config.yaml
train_examples: 39062
noise_aug: 0.01
norm_position: "pre"
qk_norm: true
subsampling: 2
loss: "cross_entropy"
Rows from block 4 of a small sound classifier, named by matrix and row number. Rows with one number belong to one neuron. Each number is 128 + 24 x the weight over its row's rms, rounded and kept within 0 to 255. All counts start at 0. Numbers have three digits each.
Before each neuron's rows are labels from the 100 clips, of 14976, where the neuron reaches its largest size: "top examples" is what is common among them. Only what is clearly more common there than usual is listed. The data: synthesized solo parts of chorales (CocoChorales).
# gate: MLP gate (model.blocks.4.mlp.gate.weight, 768x384), inputs 301-343
# fc1: MLP up (model.blocks.4.mlp.fc1.weight, 768x384), inputs 301-343
# fc2: MLP down (model.blocks.4.mlp.fc2.weight, 384x768, transposed), outputs 301-343

top examples: trumpet; note A#4
gate.695:133140167136133102127126131153162100101136149128138127136118124143106094159137118137116076166148166114129096096139141113115123092
fc1.695:122148092122153133129147105111089136142133118171141167139145138107167155134133097139134115137113137144124117151116099134122107126
fc2.695:122137122125179131130149114110136079110121152171115148132162124108132163149096138133141109111144126154091122133129127146100123165

top examples: violin; note F5; note G5; note F#5
gate.354:109102118082128144143122129140148160090114134085148144161203134189163163104127148085126161194136146136127119096138151124138148113
fc1.354:143137140093145085114118140154090113099121149103130113101113143131115144090157145117164109115170103087167165132130112131155122167
fc2.354:155127127119111101080116151180080136143139163076154123131100149134109136121177123149118114148117122129121132116139104118140085187

top examples: horn
gate.201:048067086146143107135110115155127135133136130095142097110116119138126155097125127074128088171129138118147111133141118169109133145
fc1.201:095090157128044148127083084110149084133099134111086127112170132114117157107169107103168160114111138149106138151153129087123122137
fc2.201:143149144091128128121132121068103143098090158134130100079160109172101105107119160142143136088115160107148134098078083127143160158

top examples: clarinet; note G#4; note F4
gate.164:154143128155088086105092143135102143111129187120142118126151114139138139197100110118128122145151082109140112134151126160110150138
fc1.164:157147086127093084130126132149150126117118144100109132143105151131110106143118162152107117140102106192135124109115135102125136097
fc2.164:174118135143123145142100174172155151132119114150128125123068147139100120135136114115130103128143119123175084148099112128111161094

top examples: violin; cello
gate.308:119161180141084134142131119176149176094079099132114116093144108132095124136158089137138115120111133093125133113156125108097129104
fc1.308:118100113126154078150161135165152151126133085100109125061124114111118107092132150141137104133120133117125166099132129138169085150
fc2.308:114114089124109176097131166141146113119133081139163095086123156126126146097160131146135105099130127099161161138102107066147145112

top examples: clarinet
gate.644:143127098074088130131077127165162114125140122123144151122103170123152126146146129129130136157141154146105118127170133097107148109
fc1.644:121087077076098134090131087115122115167116166118164127131135154113139134135086156129153101142124120133144112114109164137112126160
fc2.644:146137127127107118124114153124144144095099154086151166131113146119162087143135130110146130123138124107115135107145131101163108074

top examples: trumpet; note C#5; note D5; note C5
gate.133:107137132108125121114136147126177122124099144109128171134094093135118086108152125120157108148161170154132152111143139093153134165
fc1.133:143108069132117116154133086143151102150122140088136183095110188125105133158087142115172138131122184116130136142130139147160133100
fc2.133:134131093120161135114139139128106125177113124141103102136120104144103166120140136138138114144154095134141154134130157109118152104

top examples: violin
gate.348:092122093099116072158165124104142118109128125175135139134120104142106138097112176116143120120122124152134157140138146155153095127
fc1.348:192093104101137132125099135147123118102105136135175122155121161135151124104149091086148102096115152097125113149181119153153119107
fc2.348:131167107143116102118048119221111118132129080109148160143092128159136136090175099130116131120114114109131100090172130138100149166

top examples: double bass
gate.68:132134111147144093148147131169148128125181155161141097106107137139163116109075095136126126129149121106130140127098131133155148155
fc1.68:091137109154102174124124124142152189120172117127154112137139138140130114110116124173136099134156120095153146139152141144119161153
fc2.68:129132113144111148133122117122106180129113143126154097140109158138090133130105125173123109115171102137097174126132124178094140106

top examples: saxophone
gate.184:113124134141159101125134131091132120170165117145156105087122119139122086154143150159140120097118107120133134130086123150151093110
fc1.184:121123118115142157124087161124103142151137176142177115167136085138148152104140130118133126096130091122138142097102073110158130095
fc2.184:125140153137157115090111144118123113123178149095142168074136104169094134088146154111134149145097144110150138127138130094149135097

top examples: horn; note C5; note C#5; note A#4
gate.277:118125156148082101115102115119170108121144115106134124128129118146145138116142082119105129130117138101112136140140126132160088154
fc1.277:089149123091141144126130116108117118128129109099144104091139154132119106083123105132093130141059114135134136102121145117132132121
fc2.277:118104108150124162104081112141114109102191151159150141110099111090137144137148111118153142091109131125138101096097135121150136151

top examples: viola; note G4; note G#4
gate.341:147116109120135055144143134158151115091143133156138138157110081148172132158101121096143099145133111123099186111140108152098149099
fc1.341:154125147170084063140118157149127132122151131094106104058124089108152155151163128134107146129151124150105115128143134122125139090
fc2.341:128166084160143105104087123153129200111117175095090154076114172131109099157115123186127133124134099135114143130117148138104143184

top examples: note C#4; instrument: cello; double bass
gate.198:152159153166117135171110146140123091094145115135123090098140098113159104136147073128142118157135180109106181135177124133136150064
fc1.198:160098063145141124164124108119097125142116093136156103126096156126124161131157154160110114120118082125133122126130115138150132137
fc2.198:116115075112129096165102109088160150123101088133124135179136163107125121093143139154139143151137108122160140136141128137171122167

top examples: tuba; note C#4; note C4; note A#3
gate.514:136119069177145101157104096130137151131098172150172178068062130120142135124128086135156105142179137146142122130084146125137088149
fc1.514:108129126121118132120155176135116131139153133113122069178145160160141100152131063121110128081149170098090140159131084079116091167
fc2.514:104132099136146142115157114156134100148151122158128072162109161142143124157109125077140120124147124104125123088114140137120147121

top examples: flute; note F#5; note G#5; note G5
gate.628:138130132121130139126157161173120068149118121122142128093122133181117111149164123122114109146147150107104131117155100112069123114
fc1.628:116125099111137130098139128120104125140164119168114163116173130110161146117121146188143183120091142144101147116157119159109181146
fc2.628:110092127126130079131141140128152119149124117126135164136140128124144175147125163076156138143125159118140087180159104103117145094

top examples: horn; saxophone; note B4; note C#5
gate.69:102131165123159132154104137131162144137093129107158143170212147130116136113120106100124159115128089112164119161120136161102148129
fc1.69:104127145178147151110120147101144133110131104117099112122165136130128084159129103137097158163126159129175122157146100110132122143
fc2.69:181142156107120165138153132097136091132141133078118135109134168119145110100116114118134153127145144133135114143123136143125100084

top examples: tuba
gate.449:123094107129108113068133113142163150146127123111122136123124165152137109127192088125113129104159123133085127120112148096092143152
fc1.449:153131089112083108121119098136163150103133145141121112142193135123124164126075142141184128122116157155144143113097115123131112093
fc2.449:163125103109153136120146125106149130149121117139138161161124133112094140129096139161125106107110126156088122177124149130153108091

top examples: viola; double bass
gate.32:151137136150160091113173140121111142112177095091105125118125172181110167121130122175112109163101124136144112122108094142114122139
fc1.32:136130141102137133127153119092164147086141108152103126152171079102128163118131168105184103136155131145160151115158139104092145126
fc2.32:115121125087112103118105114119162107104143127111128141132095143149128119132084095119161110121140116082119104157103118105080124085

top examples: double bass; note G#3; note B3
gate.203:160116149164115130118140125158148134138147101155162089118106145086146157095116080089158125136121145096154080096153135107154135117
fc1.203:108132135130128124144085116159089142114146112143134171137135100100135114140137116130121126117133110117119155146138128131152105195
fc2.203:146117172115100093157081148141130150112123122111136107126162073103146145146115129106134112147114116145114142133129143137152130092

top examples: viola
gate.424:143182124086131139141108103117087112137111115123138124118100126121128123137138139140094106118133141093126158139063112134170147076
fc1.424:130100102124133138112122115097134202194106113136132132133107151128141115160116096126138110117143135112120144136125115122143131129
fc2.424:121136084141133094151110126143177159124159102203122114160159146113136135127142167141143168131097122109140143139149122094128133095

top examples: bassoon
gate.98:169127161089108120131142103071088081150148085096106137160145117110145133149136159110105118124163129129116131126145099108149162142
fc1.98:127147106110112126127161118139151168143133166102118151123115137138098119088113048148125145136119118156126131148166134114121090176
fc2.98:141125139112084122080162100089101165094110105112122148104156157162123113074153092126121152117091188086143123123136110158143126149

top examples: double bass; note G#3; note B3
gate.401:118152135122090132135113141132117083161089111124186086165103128118111133144112111130131113140133095159117139165146097158110137113
fc1.401:133124077132152109085118110112121118134109112172158118137154188096104128098136105094144139150119138120129110127129116153089169102
fc2.401:143160107121101142117114100117162135145087102116146132115146177115132099153102144120155158141141064130159134094122148125096132125

top examples: bassoon; note B3; note A#3; note A3
gate.661:095170077126152091137169130142144056106159112133179131125152110165172106107141108139126120092134126097132141095111138088102124139
fc1.661:074126161141130129121133103127117148115125146171156107197181123112163137131162120157130121116135151100140134098142163137163092123
fc2.661:107133147113113071138124141120118117136140124176142154191118085156102093137126161092117117120137151141060154169146145138106111140

top examples: cello; note A#3; note G#3; note B3
gate.292:159090131106152097123128151120135096109109104143104151127100151158121134128137135109135167131168117098134137138117120180090126127
fc1.292:109119121129123127121098084111115148083155131104126131166199097180143144160114138147131134090126138122117124091086127117157097115
fc2.292:150121122145125110153142137085102154128159131128128145117157040111119147096151134131122071129135142098100148153187151135143115095

top examples: double bass
gate.684:098116082089109154160148142131127130129116125128109139146107094132164128106124132138117127112154164116120147109126097132112129142
fc1.684:168160159129130174105100145153169130192151128147152135130067083121111125127132095098108136111121087125166084114158158138140165100
fc2.684:109145117138124179131126077120091157147111153176109116128100161152134122120101102149123114132153097136155142130115124145119139159

top examples: oboe; note A#4; note B4; note C5
gate.750:085084090113135110119105118129097158118148112082097153118171160106148144138149140172125118104120138101124124098110121140086145119
fc1.750:092143100155101118148148115131120151145136167140131141154078166131108122100108091133118157136144126084073133111160181139094100164
fc2.750:125140142101156080077163119107158109158132178173103158098082160145148141138109151147165155122123121125118113135080115146142128105

top examples: oboe; note B4; note F#4
gate.101:123088136142138157181113089155119097134134107137174107170112103146181173091076157119099135142089109147129157152116141092170138129
fc1.101:151147152102121162106127145153129119113123140122154136113126152141064097135121107108142082107145085119143134114098166115124128085
fc2.101:159130136138129113166115145107172117121142116126145140146118125116148146133114130134123131138149141117124141104123090111214126119

top examples: clarinet; note G#4; note A#4
gate.475:134117113088079141168106148104161130105120160129135175165095134107122123117111127120146124155105076093087124122112159170199155137
fc1.475:184128122139152136114120113126136089130120115115126127126106070092127149129133150117130131099116112161138153163172161155137096163
fc2.475:148124114158143100130119158057141181173175136126108142155164110100133162108129100132084125151124185094153158140095111150126172129

top examples: viola; flute
gate.257:126143092154133126125145099161148156126144102142114190139130127137112084129169150110152137099130160134179116068158136104133111108
fc1.257:088113081141145143102149087147155115148122127152145147098169121087123125069140120114117140126123094151098145130131128138121114133
fc2.257:080096095099093169120197174147127123147110112098149096119155117073124157077087189101121145112112124119117159130155149084151118173

top examples: clarinet; note A#4; note G#4; note B4
gate.256:101134166102106131135173075149110124105145096086101117120108056089141152125096133116134119136116113126144119131107094142106127140
fc1.256:112143135203124101121109090159136138116126123095129133140186112110142142109103107131126121098112147136131154153152123158121144121
fc2.256:174143108103121149144122153144120152129121130156138133124159155141114156096110152138117124173156132129129106079180093105125140136

top examples: bassoon; note F3
gate.470:099102096190123178151156156146127127113122127123172151129127121111152125140117128168120185147120079112125137119141071085122145095
fc1.470:139115159169170121122143139144153112142120077140123121123086121147162096102133087081125166098114128134097187123132086134164102132
fc2.470:117101128123138080085123151140127085140090124101106127103138096113120174174128119133130100148100117162084166105129115111122194115

top examples: clarinet; note F5; note D#5; note F#5
gate.482:145107158103096085144152162129146116147165145135165121118150095118149144145097105103146106130102114128098089124134109143142129107
fc1.482:128111143116154119114116131162122179135120124104115139107105108168124088114145086088132119182129109136084110188149113107149151097
fc2.482:120140162139162126119133161093105111120136142108156125139126095091146142121109142134118127105068088186118162083132084115132166084

top examples: note D5; violin; clarinet; note C#5
gate.21:140112118089098142069144119124165087124118135114124122154136136145118082127115104079147132143143144122111122111135111161164152116
fc1.21:122118167127141174098164148118135093132159153091144145097081138122121152109073160128165169116133109136122125165147100144139144142
fc2.21:133142120104090121130108141142095108134163115123140110107089111135110129131130142121113112108177160144102154095125109154155139127

top examples: trumpet
gate.606:124133132072066183097113164167122128109105124101117116155169114123107141130080143136157083114145114128160145150127127108153130141
fc1.606:113159150147152125138133114155119133099096141150076134127131146085126140084130126122113115165093094140149094130070163146125118128
fc2.606:164138118099120111143104134097113133125111146126155175128175079141118114123159181114134122123132164136166130102129129097094155133

top examples: saxophone
gate.461:183131116083159084096148165090142103149084116089157131147120156149134150187121130132164144105109156116136139106165138094159152171
fc1.461:148096140132130126162151116135130173128128147147116145135096138098122149102138159108095161097107111159191124127128132152143101218
fc2.461:106149135129103135115139153136104151126121112133115142139163124095158131153142127130081133122127147162106155153152115134166164169

top examples: saxophone; horn
gate.721:149112138147044094138135156171085148071155122070118168114164105157177122150079099131139160147127135115119116134103113137111141097
fc1.721:123111137108123140128123149107119091112173138156141122089145088098105117128152141078133114138143131109101141155181141187057127153
fc2.721:098122164111121139114103130127143107162124129130154133148205120151138120149108106113157140128111106134174136107099124132059148123

top examples: trumpet; horn; note E5
gate.758:132125088165109112170157106103106092096126140140102127140147169111106182147131136114102098108135135134119163130108153130110108075
fc1.758:119157138097144121120129127115164136132107103122167115150099099175157079113128177112118135107147126176109140130101132144105158107
fc2.758:112136140157095141123142115170172102122120101133110122102128121141134089086165178152080106170117105114117103123109140164114147119

top examples: trumpet
gate.88:097129085106122128116136089149127122139142118148153096128082188075138147115166097137120109134153135097121156136128125119141124125
fc1.88:108136130078127118128133143114136120154110157132125096126098147107119146154155133159140125184144108138078144098146169153124066118
fc2.88:123131177092099116106129143161144121119096137084143089131160089140109101102104095101110135129133113147139178131179107125104097181

top examples: bassoon; note B3
gate.438:103129117138137111106188163128152158178130153096144085101145134118129155161115145125169138155144128152117158111138119106123113140
fc1.438:132092119128194155182108151108090169159132133130107119144107161131132125154134144100145137126129105133164105121096111159122133149
fc2.438:140127157134100114118124094165144121101129088158119113165187098114116106131122117111118114122129150109093142104139090113124098135

top examples: note B4; oboe; note A#4
gate.30:163138127074123121099142126063092102126114112132154121146147098152148135147132100118134145152184151123133152115111096126141132087
fc1.30:124120122139162127160176182144145089118125102079127150141161114105151097130142143137089122149144140112118171134127159103178125136
fc2.30:127122132110118143112113098079142127124131099074156122138157121121128170107121184104157127144097131120112129131113103148165116129

top examples: tuba; note C#4
gate.573:151131124110123105107157147122173167129165091137126131142125111126112124135131115115160130116142114086121085158155075139106172114
fc1.573:117112126129133146113151145137087196099099069116147101152079150163152102141154147111119154123117175124142117111107088095140122115
fc2.573:128180133135121135104114145139177157080142119132148156108063109136139130131135086114101137136139138082128140129120106144134118128

top examples: note B4; note A#4; viola; oboe
gate.214:110162156167105096124115148112141134107127138115158147120135111085151106087105113156133139098107142118133156097135134108110118125
fc1.214:123140169079102102106178135145160120160126157163172148121124162161152153142142128101161146067128100099112094137138111113117194138
fc2.214:104149123114163117124148102093119207169175157150093133100100100132124135157149161089124115127140150082142132147120106118131129157

top examples: trumpet; note C5; note A#4; note B4
gate.392:064116195093134142105127121113141098140131155104162097149111139140145128144104119102140142123136153144148158146129119108125083125
fc1.392:125128171108145119122124038122133065112147142156097114140165171117121097081135095124133138115096097112130124204121140121127128142
fc2.392:106144138099167103119111154135157137133154117148127151140165135145153190127139160144169125098126139148113111130148160157156128132

top examples: violin; note D#5
gate.358:118059183134171136153128126129101106129103108099109090128157165126131147126133135115110120118164131126145103153167132148122159125
fc1.358:137192173123106128111134159134115131162109112132153127101168140135100100171125191134137109144157107164166161137130154120099080156
fc2.358:103144126157114113128106109106120148128144110109130106177198120127158155116149152139167106132042139077100121155122129110140137181

top examples: clarinet; note D4; note F4
gate.241:155126145143128110092155146105125125121113113117138113097144074124142114112108119139108150136163134120124120105112059131123113109
fc1.241:159171103168115121127098112171156144149094117128101120140175118183126114150097137097137160122146157137113122116127115160121153100
fc2.241:142113138140095152128099113137078099145126135106111111157086112151131160116132096128121113163120151148119162112139108122107116144

top examples: double bass
gate.558:134139098147140115126102108145121121138133086125171136155109107182123164127105119121156091124130132104154179121155129141176133143
fc1.558:142146149147161120118165105140058179163140148113105100116090104123149120105100123108145135129130154163145114114154137155106138145
fc2.558:162126079093136176107151159149135158136134120075118120116027111134158148143124166124140082150122153130128139120117118128154141172

top examples: tuba
gate.733:167148104096123090127151118125165131123129136127127139131142205121129148093130100143115110095134140113093179119147098127124135148
fc1.733:126128173106125152098129109149124138147142141141135153165120147103139125123100116088084144111128121140122125097110096114169148159
fc2.733:128149081126151162127128125155144122120130165103156172107070133159119144159120126096151147160138159147123136153134128116120136109

top examples: violin; note D#5; note E5
gate.575:140161053121131103115133135160121170114140127110161116100112169134153125108128105105141115111136137143115119103139093119142145120
fc1.575:119069101131156149124142122201135157090147097166122104120129099146143121119120118201154100150147124129121138146157136081116096145
fc2.575:160168118095118119088141138137127147116108089136112102119115118113124114098139136071130117115157095097120100162096176098122065106

top examples: note F5; instrument: violin; flute; note F#5
gate.543:096098093106117108140165130088117133124138101100175137114114170174178127145115124134111101168169142101113150108132160109156150111
fc1.543:137094098054125091142112138139141147127116159145150136138097123172175121105127133141112138126105116135129123113134130078172139123
fc2.543:114123131128161152113143125118099085144153116167134115131152094134141169141144122150148130158115114137145129117120088140061123107

top examples: horn; note C#5
gate.232:086129147098179109157119099141175138107137146124145166163146070105150165143125152079112075155155141149162111144119139120106082128
fc1.232:133138151165126081168161109103127116098120133094107160171118089150149123131156124096146104124114113108158152121155141125119107155
fc2.232:150170161152153119117120160133160085141119129095121126134166124141142138106144107138137137107118147126100135135120103106141087145

top examples: viola; note G4; flute
gate.274:104057116136089151147113077106143107135112134121141124125074108140143136138101134102107074134126112105127134132130129093131169125
fc1.274:121119134098137131110126144133113165173115155134116066123181152098126137122097102131133131143104163098111141103151120123137112124
fc2.274:113136146099136107119159116179143123104163107107139116111167135143107109154121107120138156171105174142114133102111145139142085112

top examples: tuba; note C#4; note C4
gate.182:130104112132133090189093144119112132123171161137171136140142122172121151090116114156132114116163155109135122154108131082095159152
fc1.182:156102136080111128104139150152163111189144126130101130131137117102097104140070101102141187108128134135121122138124110166164109140
fc2.182:161136107133069159100129139106135100133154160104117129137074139074157099151189092128142150123143156141106139150083119116188128132

top examples: cello
gate.483:105111168172090135124147135141159128140107106098142138079092113167162100097121105179136123150095134125158150064146089108113108100
fc1.483:161166131132144126125147140126138105132137116107152118133092097137102116152165137155116136100161158141170159142131125083142144091
fc2.483:160118137167127181166174183125097127107150076161153137128151143146101133122099108141109134081102113132157142126095117104082125112

top examples: saxophone
gate.668:112127157118165124114102113107146064096125105111119134143150099110081134133098146146167133131129163141142123151125053145116182117
fc1.668:112119119134148140113137131083121165076164102141111115120117135142126099115158128115156107102119153134107106145160150121145122115
fc2.668:112107125117101124058126159123141120123164153142109115131122103155129079082151176080132106102155125155133110105101137120115109162

top examples: violin; note E5; note F5; note D#5
gate.355:115110080128108111167104074173123096153141127147116155125151166111127088115133144145131143165160162116130168105091173111091110134
fc1.355:143186093075119141119155119128122121103146116143132111145133138123134168131168116128148119122116123152124146130151107132153111106
fc2.355:154119143144124155128164128144147134088124124118128133151121106115129119080161124156108140118084111128133132117099134132151093161

top examples: tuba; note C4; note C#4; note A#3
gate.693:117147098122130091160122121103085142087109140109118106089107157120115126131095104132158127160080153118112095113117090088146121065
fc1.693:106122148120115159080129109120140125141133134133144139104140150107126111157098161184121117153121116112178124092104130159102146152
fc2.693:155110075144128119139123091120158098125140126166103095095118129104117136134115172147080144141138118113185095125089101124113126103

top examples: trombone
gate.765:173125088084093069167140138151121146097168130109095080091149171149150125150136157139158096140116145107118150123160154132083140099
fc1.765:129147147165137099108126116136157111159157114118107116111152112146133159103162143152120138089113128107091130124103155128126153084
fc2.765:121124193170187139143170125077125128143126150151132158165145097156114125129139125100117106111167125166148105134099134173116156091

top examples: viola; note F4; saxophone
gate.703:127126111149124134135105129118128106147124132129165171130129169119133080102106131105107123162080156068105104116111131109081094112
fc1.703:118089139141146146116112079111154145135123100130121093145168111088143158085125125119088119119091121143126125129156111135101121144
fc2.703:109102112160149180115104116141120078176159096105155126106147125103115105161107163130150129124151149112117129130121153157101144139

top examples: horn
gate.345:143156090116123154159139166134143117113156101113124111185121129139163158143148100121155149090119081116155130089106133126106197106
fc1.345:150159158112103111100112128113128176121154131134147099115123092142138125174144130105120128110086181101143101120127165116137097119
fc2.345:162122130151129159105144081137123114103190144073132110108123121139127096114138130133154151115093109132125094120144107082095121127

top examples: note D4; clarinet; tuba
gate.362:103111134107134121083149115158138149122093141110128154179178087123134126129110085132109132109148147130152108115149114132114170137
fc1.362:126109094149146123112164116121118164097112120120119152117092155102099157144129101132112112114141138141099191146114124174134103155
fc2.362:140129045165147187113115113161130187125130159127115123120062148099149171115087105086105152149138125106107125126105111125156116159

top examples: oboe; note A#4
gate.564:098147134121142117127150138145117137139081150124150094101086138109109117126126124110176151148101135121128134120137144128105127126
fc1.564:096119130112155124112128123132100106113087152088131135161138160096137148148115100184150131129114096112118082132115128182129129104
fc2.564:128141148165108147120124120113157045137141133136147149139153102121117120116137131114123099118126154129159121144107113104134121088

top examples: flute; trumpet
gate.544:120112117103124088128151154143128114183114114103145097135163147153113121166159145129119105144136155093105124140154118105084150113
fc1.544:105131116101114118116131123157123149140149186141170077159147099117096113137132170116144086086130151116123153134104083137139134122
fc2.544:127120123147118140156150155157104126138116108122155089152139142145128119181089119131140098142142121082139170123132139131106127160

top examples: oboe; note A#4
gate.134:156124161102150133114147174146132110118083096132184115127120145150175129120120132100117143161125110127111130115144130064134082140
fc1.134:137150128108108175154147167156097165180128113101146161100118116135125128114123147139110118134153106105173112101090139110141156099
fc2.134:160107071140141137127172150156167160118088106110106177093141178120143128185138110093156134136082144108119119132127136139109085086

top examples: oboe
gate.99:129160105110147097098067145125141143101143135117178119126149112168163130116155190106125129159133128114119159134173116122113147112
fc1.99:134129161104125115123117135127111128123134121150119130152200101128141146158120115139091128146127137099147110107148118112126108145
fc2.99:082134158068139079123137138134166151099085155142122129173144174129094169117112182112140114130140138110121144166152122072145117166

top examples: horn
gate.211:133130139142129131146075143122128130119136132110127106116133097088138096114082130143093159107153133133130140084093122131118162103
fc1.211:132115137116097138158178147154121104163142135144129121125145164156170154126156169117138071136086118113136110140156138117152112140
fc2.211:136152113123161078086111130075149162157129151146144110134104107086134102105104106131134147094157143099146157122086106121088119144

top examples: cello; note C#4; note A#3
gate.396:123136080112114124117150132112158108132118088135107174132146150143134156142180116099154099176184148131131116137158132132140144111
fc1.396:125142108109137123126071128143130089133136159148106156139127112113140118119154094106119106154166099133136120104093133094123111114
fc2.396:141114130102168125104134152092107122146129111156112125140062097104126126126132086119107114131149112100129104137178105126112133154

top examples: note A#4; note B4; viola; oboe
gate.569:117146157115137103117153110094149105137127118133132146118134136121133168143116101114176124114157155103069142108130100141090133090
fc1.569:131121175132151138099136152146128163147091089121179097129093133094156126093158133095162118101137142138135083135157127124150133111
fc2.569:128165152109118132111130120123136124124145117121151106125123144147144125151135102136134129107111109157113140101125145125162124176

top examples: bassoon; note A#3
gate.622:138154123181169122127150149176144124125106106114124130127052146162119122126097162139120151153098139114117141102141128150129111153
fc1.622:158126125137129129141121177147113140124109107109111144116136143128114141139142158147122084175156097142105121113121169115140157099
fc2.622:129082110134130170139160128125101121144122078137128105167109157153119170129120117129150146147086109112110145141131117145143133136

top examples: trombone
gate.172:125114102143125097146161090094136128132104112135155137101137113114135110111084140125119142140183141114136115141120112133106153153
fc1.172:131112135109110116112173107102165138104119120150139093095122139146132111122121160144175095096147097119127119124159138080162136111
fc2.172:127121142119118126063119104144110062121146128147124191126154075099139159097146145101129106113124135117137127104108102085160130123