Weights of a small sound classifier.
Training: 13400 steps, batches of 128.
Rows from block 2, named by matrix and row number. Rows with one number belong to one neuron. Each number is 500 + 40 x the weight over its row's rms, rounded and kept within 0 to 999. All counts start at 0. Numbers have three digits each. After the name is the row's rms in percent of the matrix's.
# gate: MLP gate (model.blocks.2.mlp.gate.weight, 768x384), inputs 105-139
# fc1: MLP up (model.blocks.2.mlp.fc1.weight, 768x384), inputs 105-139
# fc2: MLP down (model.blocks.2.mlp.fc2.weight, 384x768, transposed), outputs 105-139
gate.727 096:461520515544448417468469545568523541493532509479513514468577530513506519549487505445476512516499502505554
fc1.727 060:522564507565535472501528478551500506464438555508508494475468546446539474488511493523578495493483532447550
fc2.727 072:484471520525502524495487453481445502429513479576474465577461449482428527474566455525525480548502557459461
gate.728 091:408529502498496394464470515536519508517506518527530492517547479541474514548488509485492480499512525530545
fc1.728 064:442523474466463490494465523544547548501505431456512526424575505442538460597549505471511490468460519493493
fc2.728 073:511517572459472455519446501501526493458488506431523504479528512554527510565522519446508499504482506483483
gate.729 084:508550465555452411447479525477484555479537516520529506511533553435529526533496456529477489502512490519526
fc1.729 072:477532519546498500590476494481492525437497527510503487458476435507503534506523492573482517534423504448474
fc2.729 085:540437510469524522480516478465489513500488517501480501520511510573502466496542473476513538458466530479496
gate.730 084:509521523547449419493512474507526532536523458506576518513531471492521555518438498450502429560503429571565
fc1.730 054:443480469477508508516536465540504529520473583545475490455569503438446531569481482539548461531550476520482
fc2.730 060:511526423489498555465529480448547487483513446499481508487564462491493502525546510480534533504500492436495
gate.731 082:447497461537495450478515558560555579530567435517511540433509467520472508551502479511567400462546465569505
fc1.731 080:499472502502476502471485523517523554555455477484491483478442474462462563508515487458508513410569503509463
fc2.731 101:476465550491517520572506496484488543477490503496502478544582497506476548495504487435432519528471495517582
gate.732 073:449539536523515410504434534524544507483546468520477499446527479547517482458476456497502495493518499567547
fc1.732 055:501568454506545524440520527498497506407485482546453484441493571472488491565480507374501476482504540512496
fc2.732 070:532500485491561561560499511483477499480456410592511472504469598474499505503439509487527503479445571492491
gate.733 081:429522508509454437493504516526541541527554515544508525465560526552511521514458519446464441531485535537524
fc1.733 057:462486435485471483507500559560538482505533567424472516472510526508384462498443477434495449528505501461481
fc2.733 066:508420472415526542540489523449488568526538540429539520475533508473514501531467494502513488502468512529517
gate.734 073:474558519562489429484526500541493478565580502501542499518488500544484517487471501496491465556487504484585
fc1.734 051:471503503523454577469547471461495517583557449546475477526519505541517507484520491545495493491487518425556
fc2.734 060:536493523566506599541555529612499501487486444592457517444473504466567478511523504493584463490537486476461
gate.735 105:471535517534483436470500491556470507534531456533543518472564521547475513583479506447530456554471524486568
fc1.735 063:550556503546547566532536482457461475475438496537474480565519507479543486468491527518471507527459531472402
fc2.735 065:482464538518559488520513523480474553541571551491474552533536504514524489494502502577521463473489468512471
gate.736 104:466527487484463396444487482516512522541552472521547529453539523486501517563477503506515493503501493511583
fc1.736 063:511549542592546612576442520470500468502472401577510543534470480499443566509438527516530412458489480497534
fc2.736 077:528434485571530463444475437539497506555488455541510480463481535501469484533502524485540497495560552454527
gate.737 147:493554499458426475511466515488450586489521423478529558523577472550531507496510500479460466491437521456505
fc1.737 193:532538471473426478521509503478484546464497444433527554497543471563525543485515536511464469494443566509474
fc2.737 211:483510491437449484615467473537459501524482487452579522456527463462489472511573506532501441557417504477474
gate.738 163:470490493494406450487477526479505531565525497483492600456556533562539478479476475539477507420385554517525
fc1.738 197:457397483519502513443489544525514402514485541532397510431513549511509417508466439520519610444513544525560
fc2.738 163:423452512534565477517443614524544519465535519496456525474467522477518522478464489508475527469565514577524
gate.739 071:493503497546417464510490442549459499480544471526547521492510475508477552564507501474552494547447446484551
fc1.739 055:522580439405523503502626532511588472522528541442490498481601453460509525469411425547549520499597480490516
fc2.739 064:507508455477424474573477508514538476431482514449553447487461529504478442505471511598538415542563480545533
gate.740 084:466535477501515402530506471503461488543530500545572521500523445536507538571471457380517463525478501473569
fc1.740 056:516472579456417530528552450480547460456519582466470432510472472573570532465559487467483449541505552458507
fc2.740 068:515512490483443542501496549460458492535473577495545540522421480478557476500472527575477484511522521548509
gate.741 089:435529487517470391476454538550487509515554488479536520498551509509484461534532484440528499487482451536538
fc1.741 056:531576564488564416442588522512492498488491544517486498509489515485543530383488464445474550496493443513548
fc2.741 064:506483574425431446479494497440533527478423590529477469592485543533502528448492498433469494538519512502508
gate.742 098:478520501527500403492494533482546518537529482520480475489565498516496472493500523483482478513511484485551
fc1.742 064:517473537489621493519484433472449477516512485549497516481564542512512513477556513459488477566487485457480
fc2.742 068:537481544469556511480468514529476525485441478473544478527484493436476449530510509444554491507446528504470
gate.743 079:470530496516532406484497510495513469521564454467568529476524492546525504510494510482516492472520490477541
fc1.743 056:470528521503518506514447495477549472536480398450539445517452454516492495505500473509485475509497483548475
fc2.743 062:519482523490544488511579496478466513430454465415522481505477551527523521553514474490514487479546464513514
gate.744 153:529590536493505490535469508455499546464530439501536468488530516468543476531537487420427511476435502469471
fc1.744 180:523569568517530544494466528483454506464527425488512493523536517503508508511506475433459508509440529457475
fc2.744 186:561490396456552448472548468587558557493491510479472479490526495525509457507524481533541489498572478523472
gate.745 076:500547481503464442462496465567479509548507495521470504509546521501484528471466450477516464538519528481542
fc1.745 060:506541536438539442584510497542522536512552513523492579434475494492546466476503534498518472529451552457482
fc2.745 067:502486460489529533565478601528521496537457536524495469432494498446485427442479510603453505575502474583509
gate.746 116:482510528536477446460459556557502523521565477537524510460578544488519506552470509434515487499502461521554
fc1.746 062:572470457546542531476480440580523479466499517534451401482501536491573473527553531453493496564499487503478
fc2.746 085:464471488474501564540469507488470582446472500523481480561595474472534549586449463462483545476468509510515
gate.747 092:457521521490433467474475519514492539501582511528519527475542502516506488476456476484454487478492539516526
fc1.747 061:473445509420496580546515482525529483604494488538515464510478518491472542532496460468533475502469515511486
fc2.747 067:508480503494505514418483477447472463486516520536496516530485496502469550571524474486490526488517483497500
gate.748 088:446470524530451432489464518521506505539533455513487560442532506508459540495467491486516512555493492478547
fc1.748 057:536491504500478446526511583512487516476443550545506511594519519556500558417450570549533488485444512459440
fc2.748 067:519503474500432555554526485500485389566487538555497512494493511487509517512539519513536501457514515507542
gate.749 041:564502517473550442470515444481507457490536523561497494406549522551516493502514479502493462552469512491487
fc1.749 051:486528587493470488504468427495504519544469519503489513441521503551499643468514497533487498473455531504462
fc2.749 054:457421517511526406452503507487527568551510467503538495472555518559517461400485541493421491515446543470520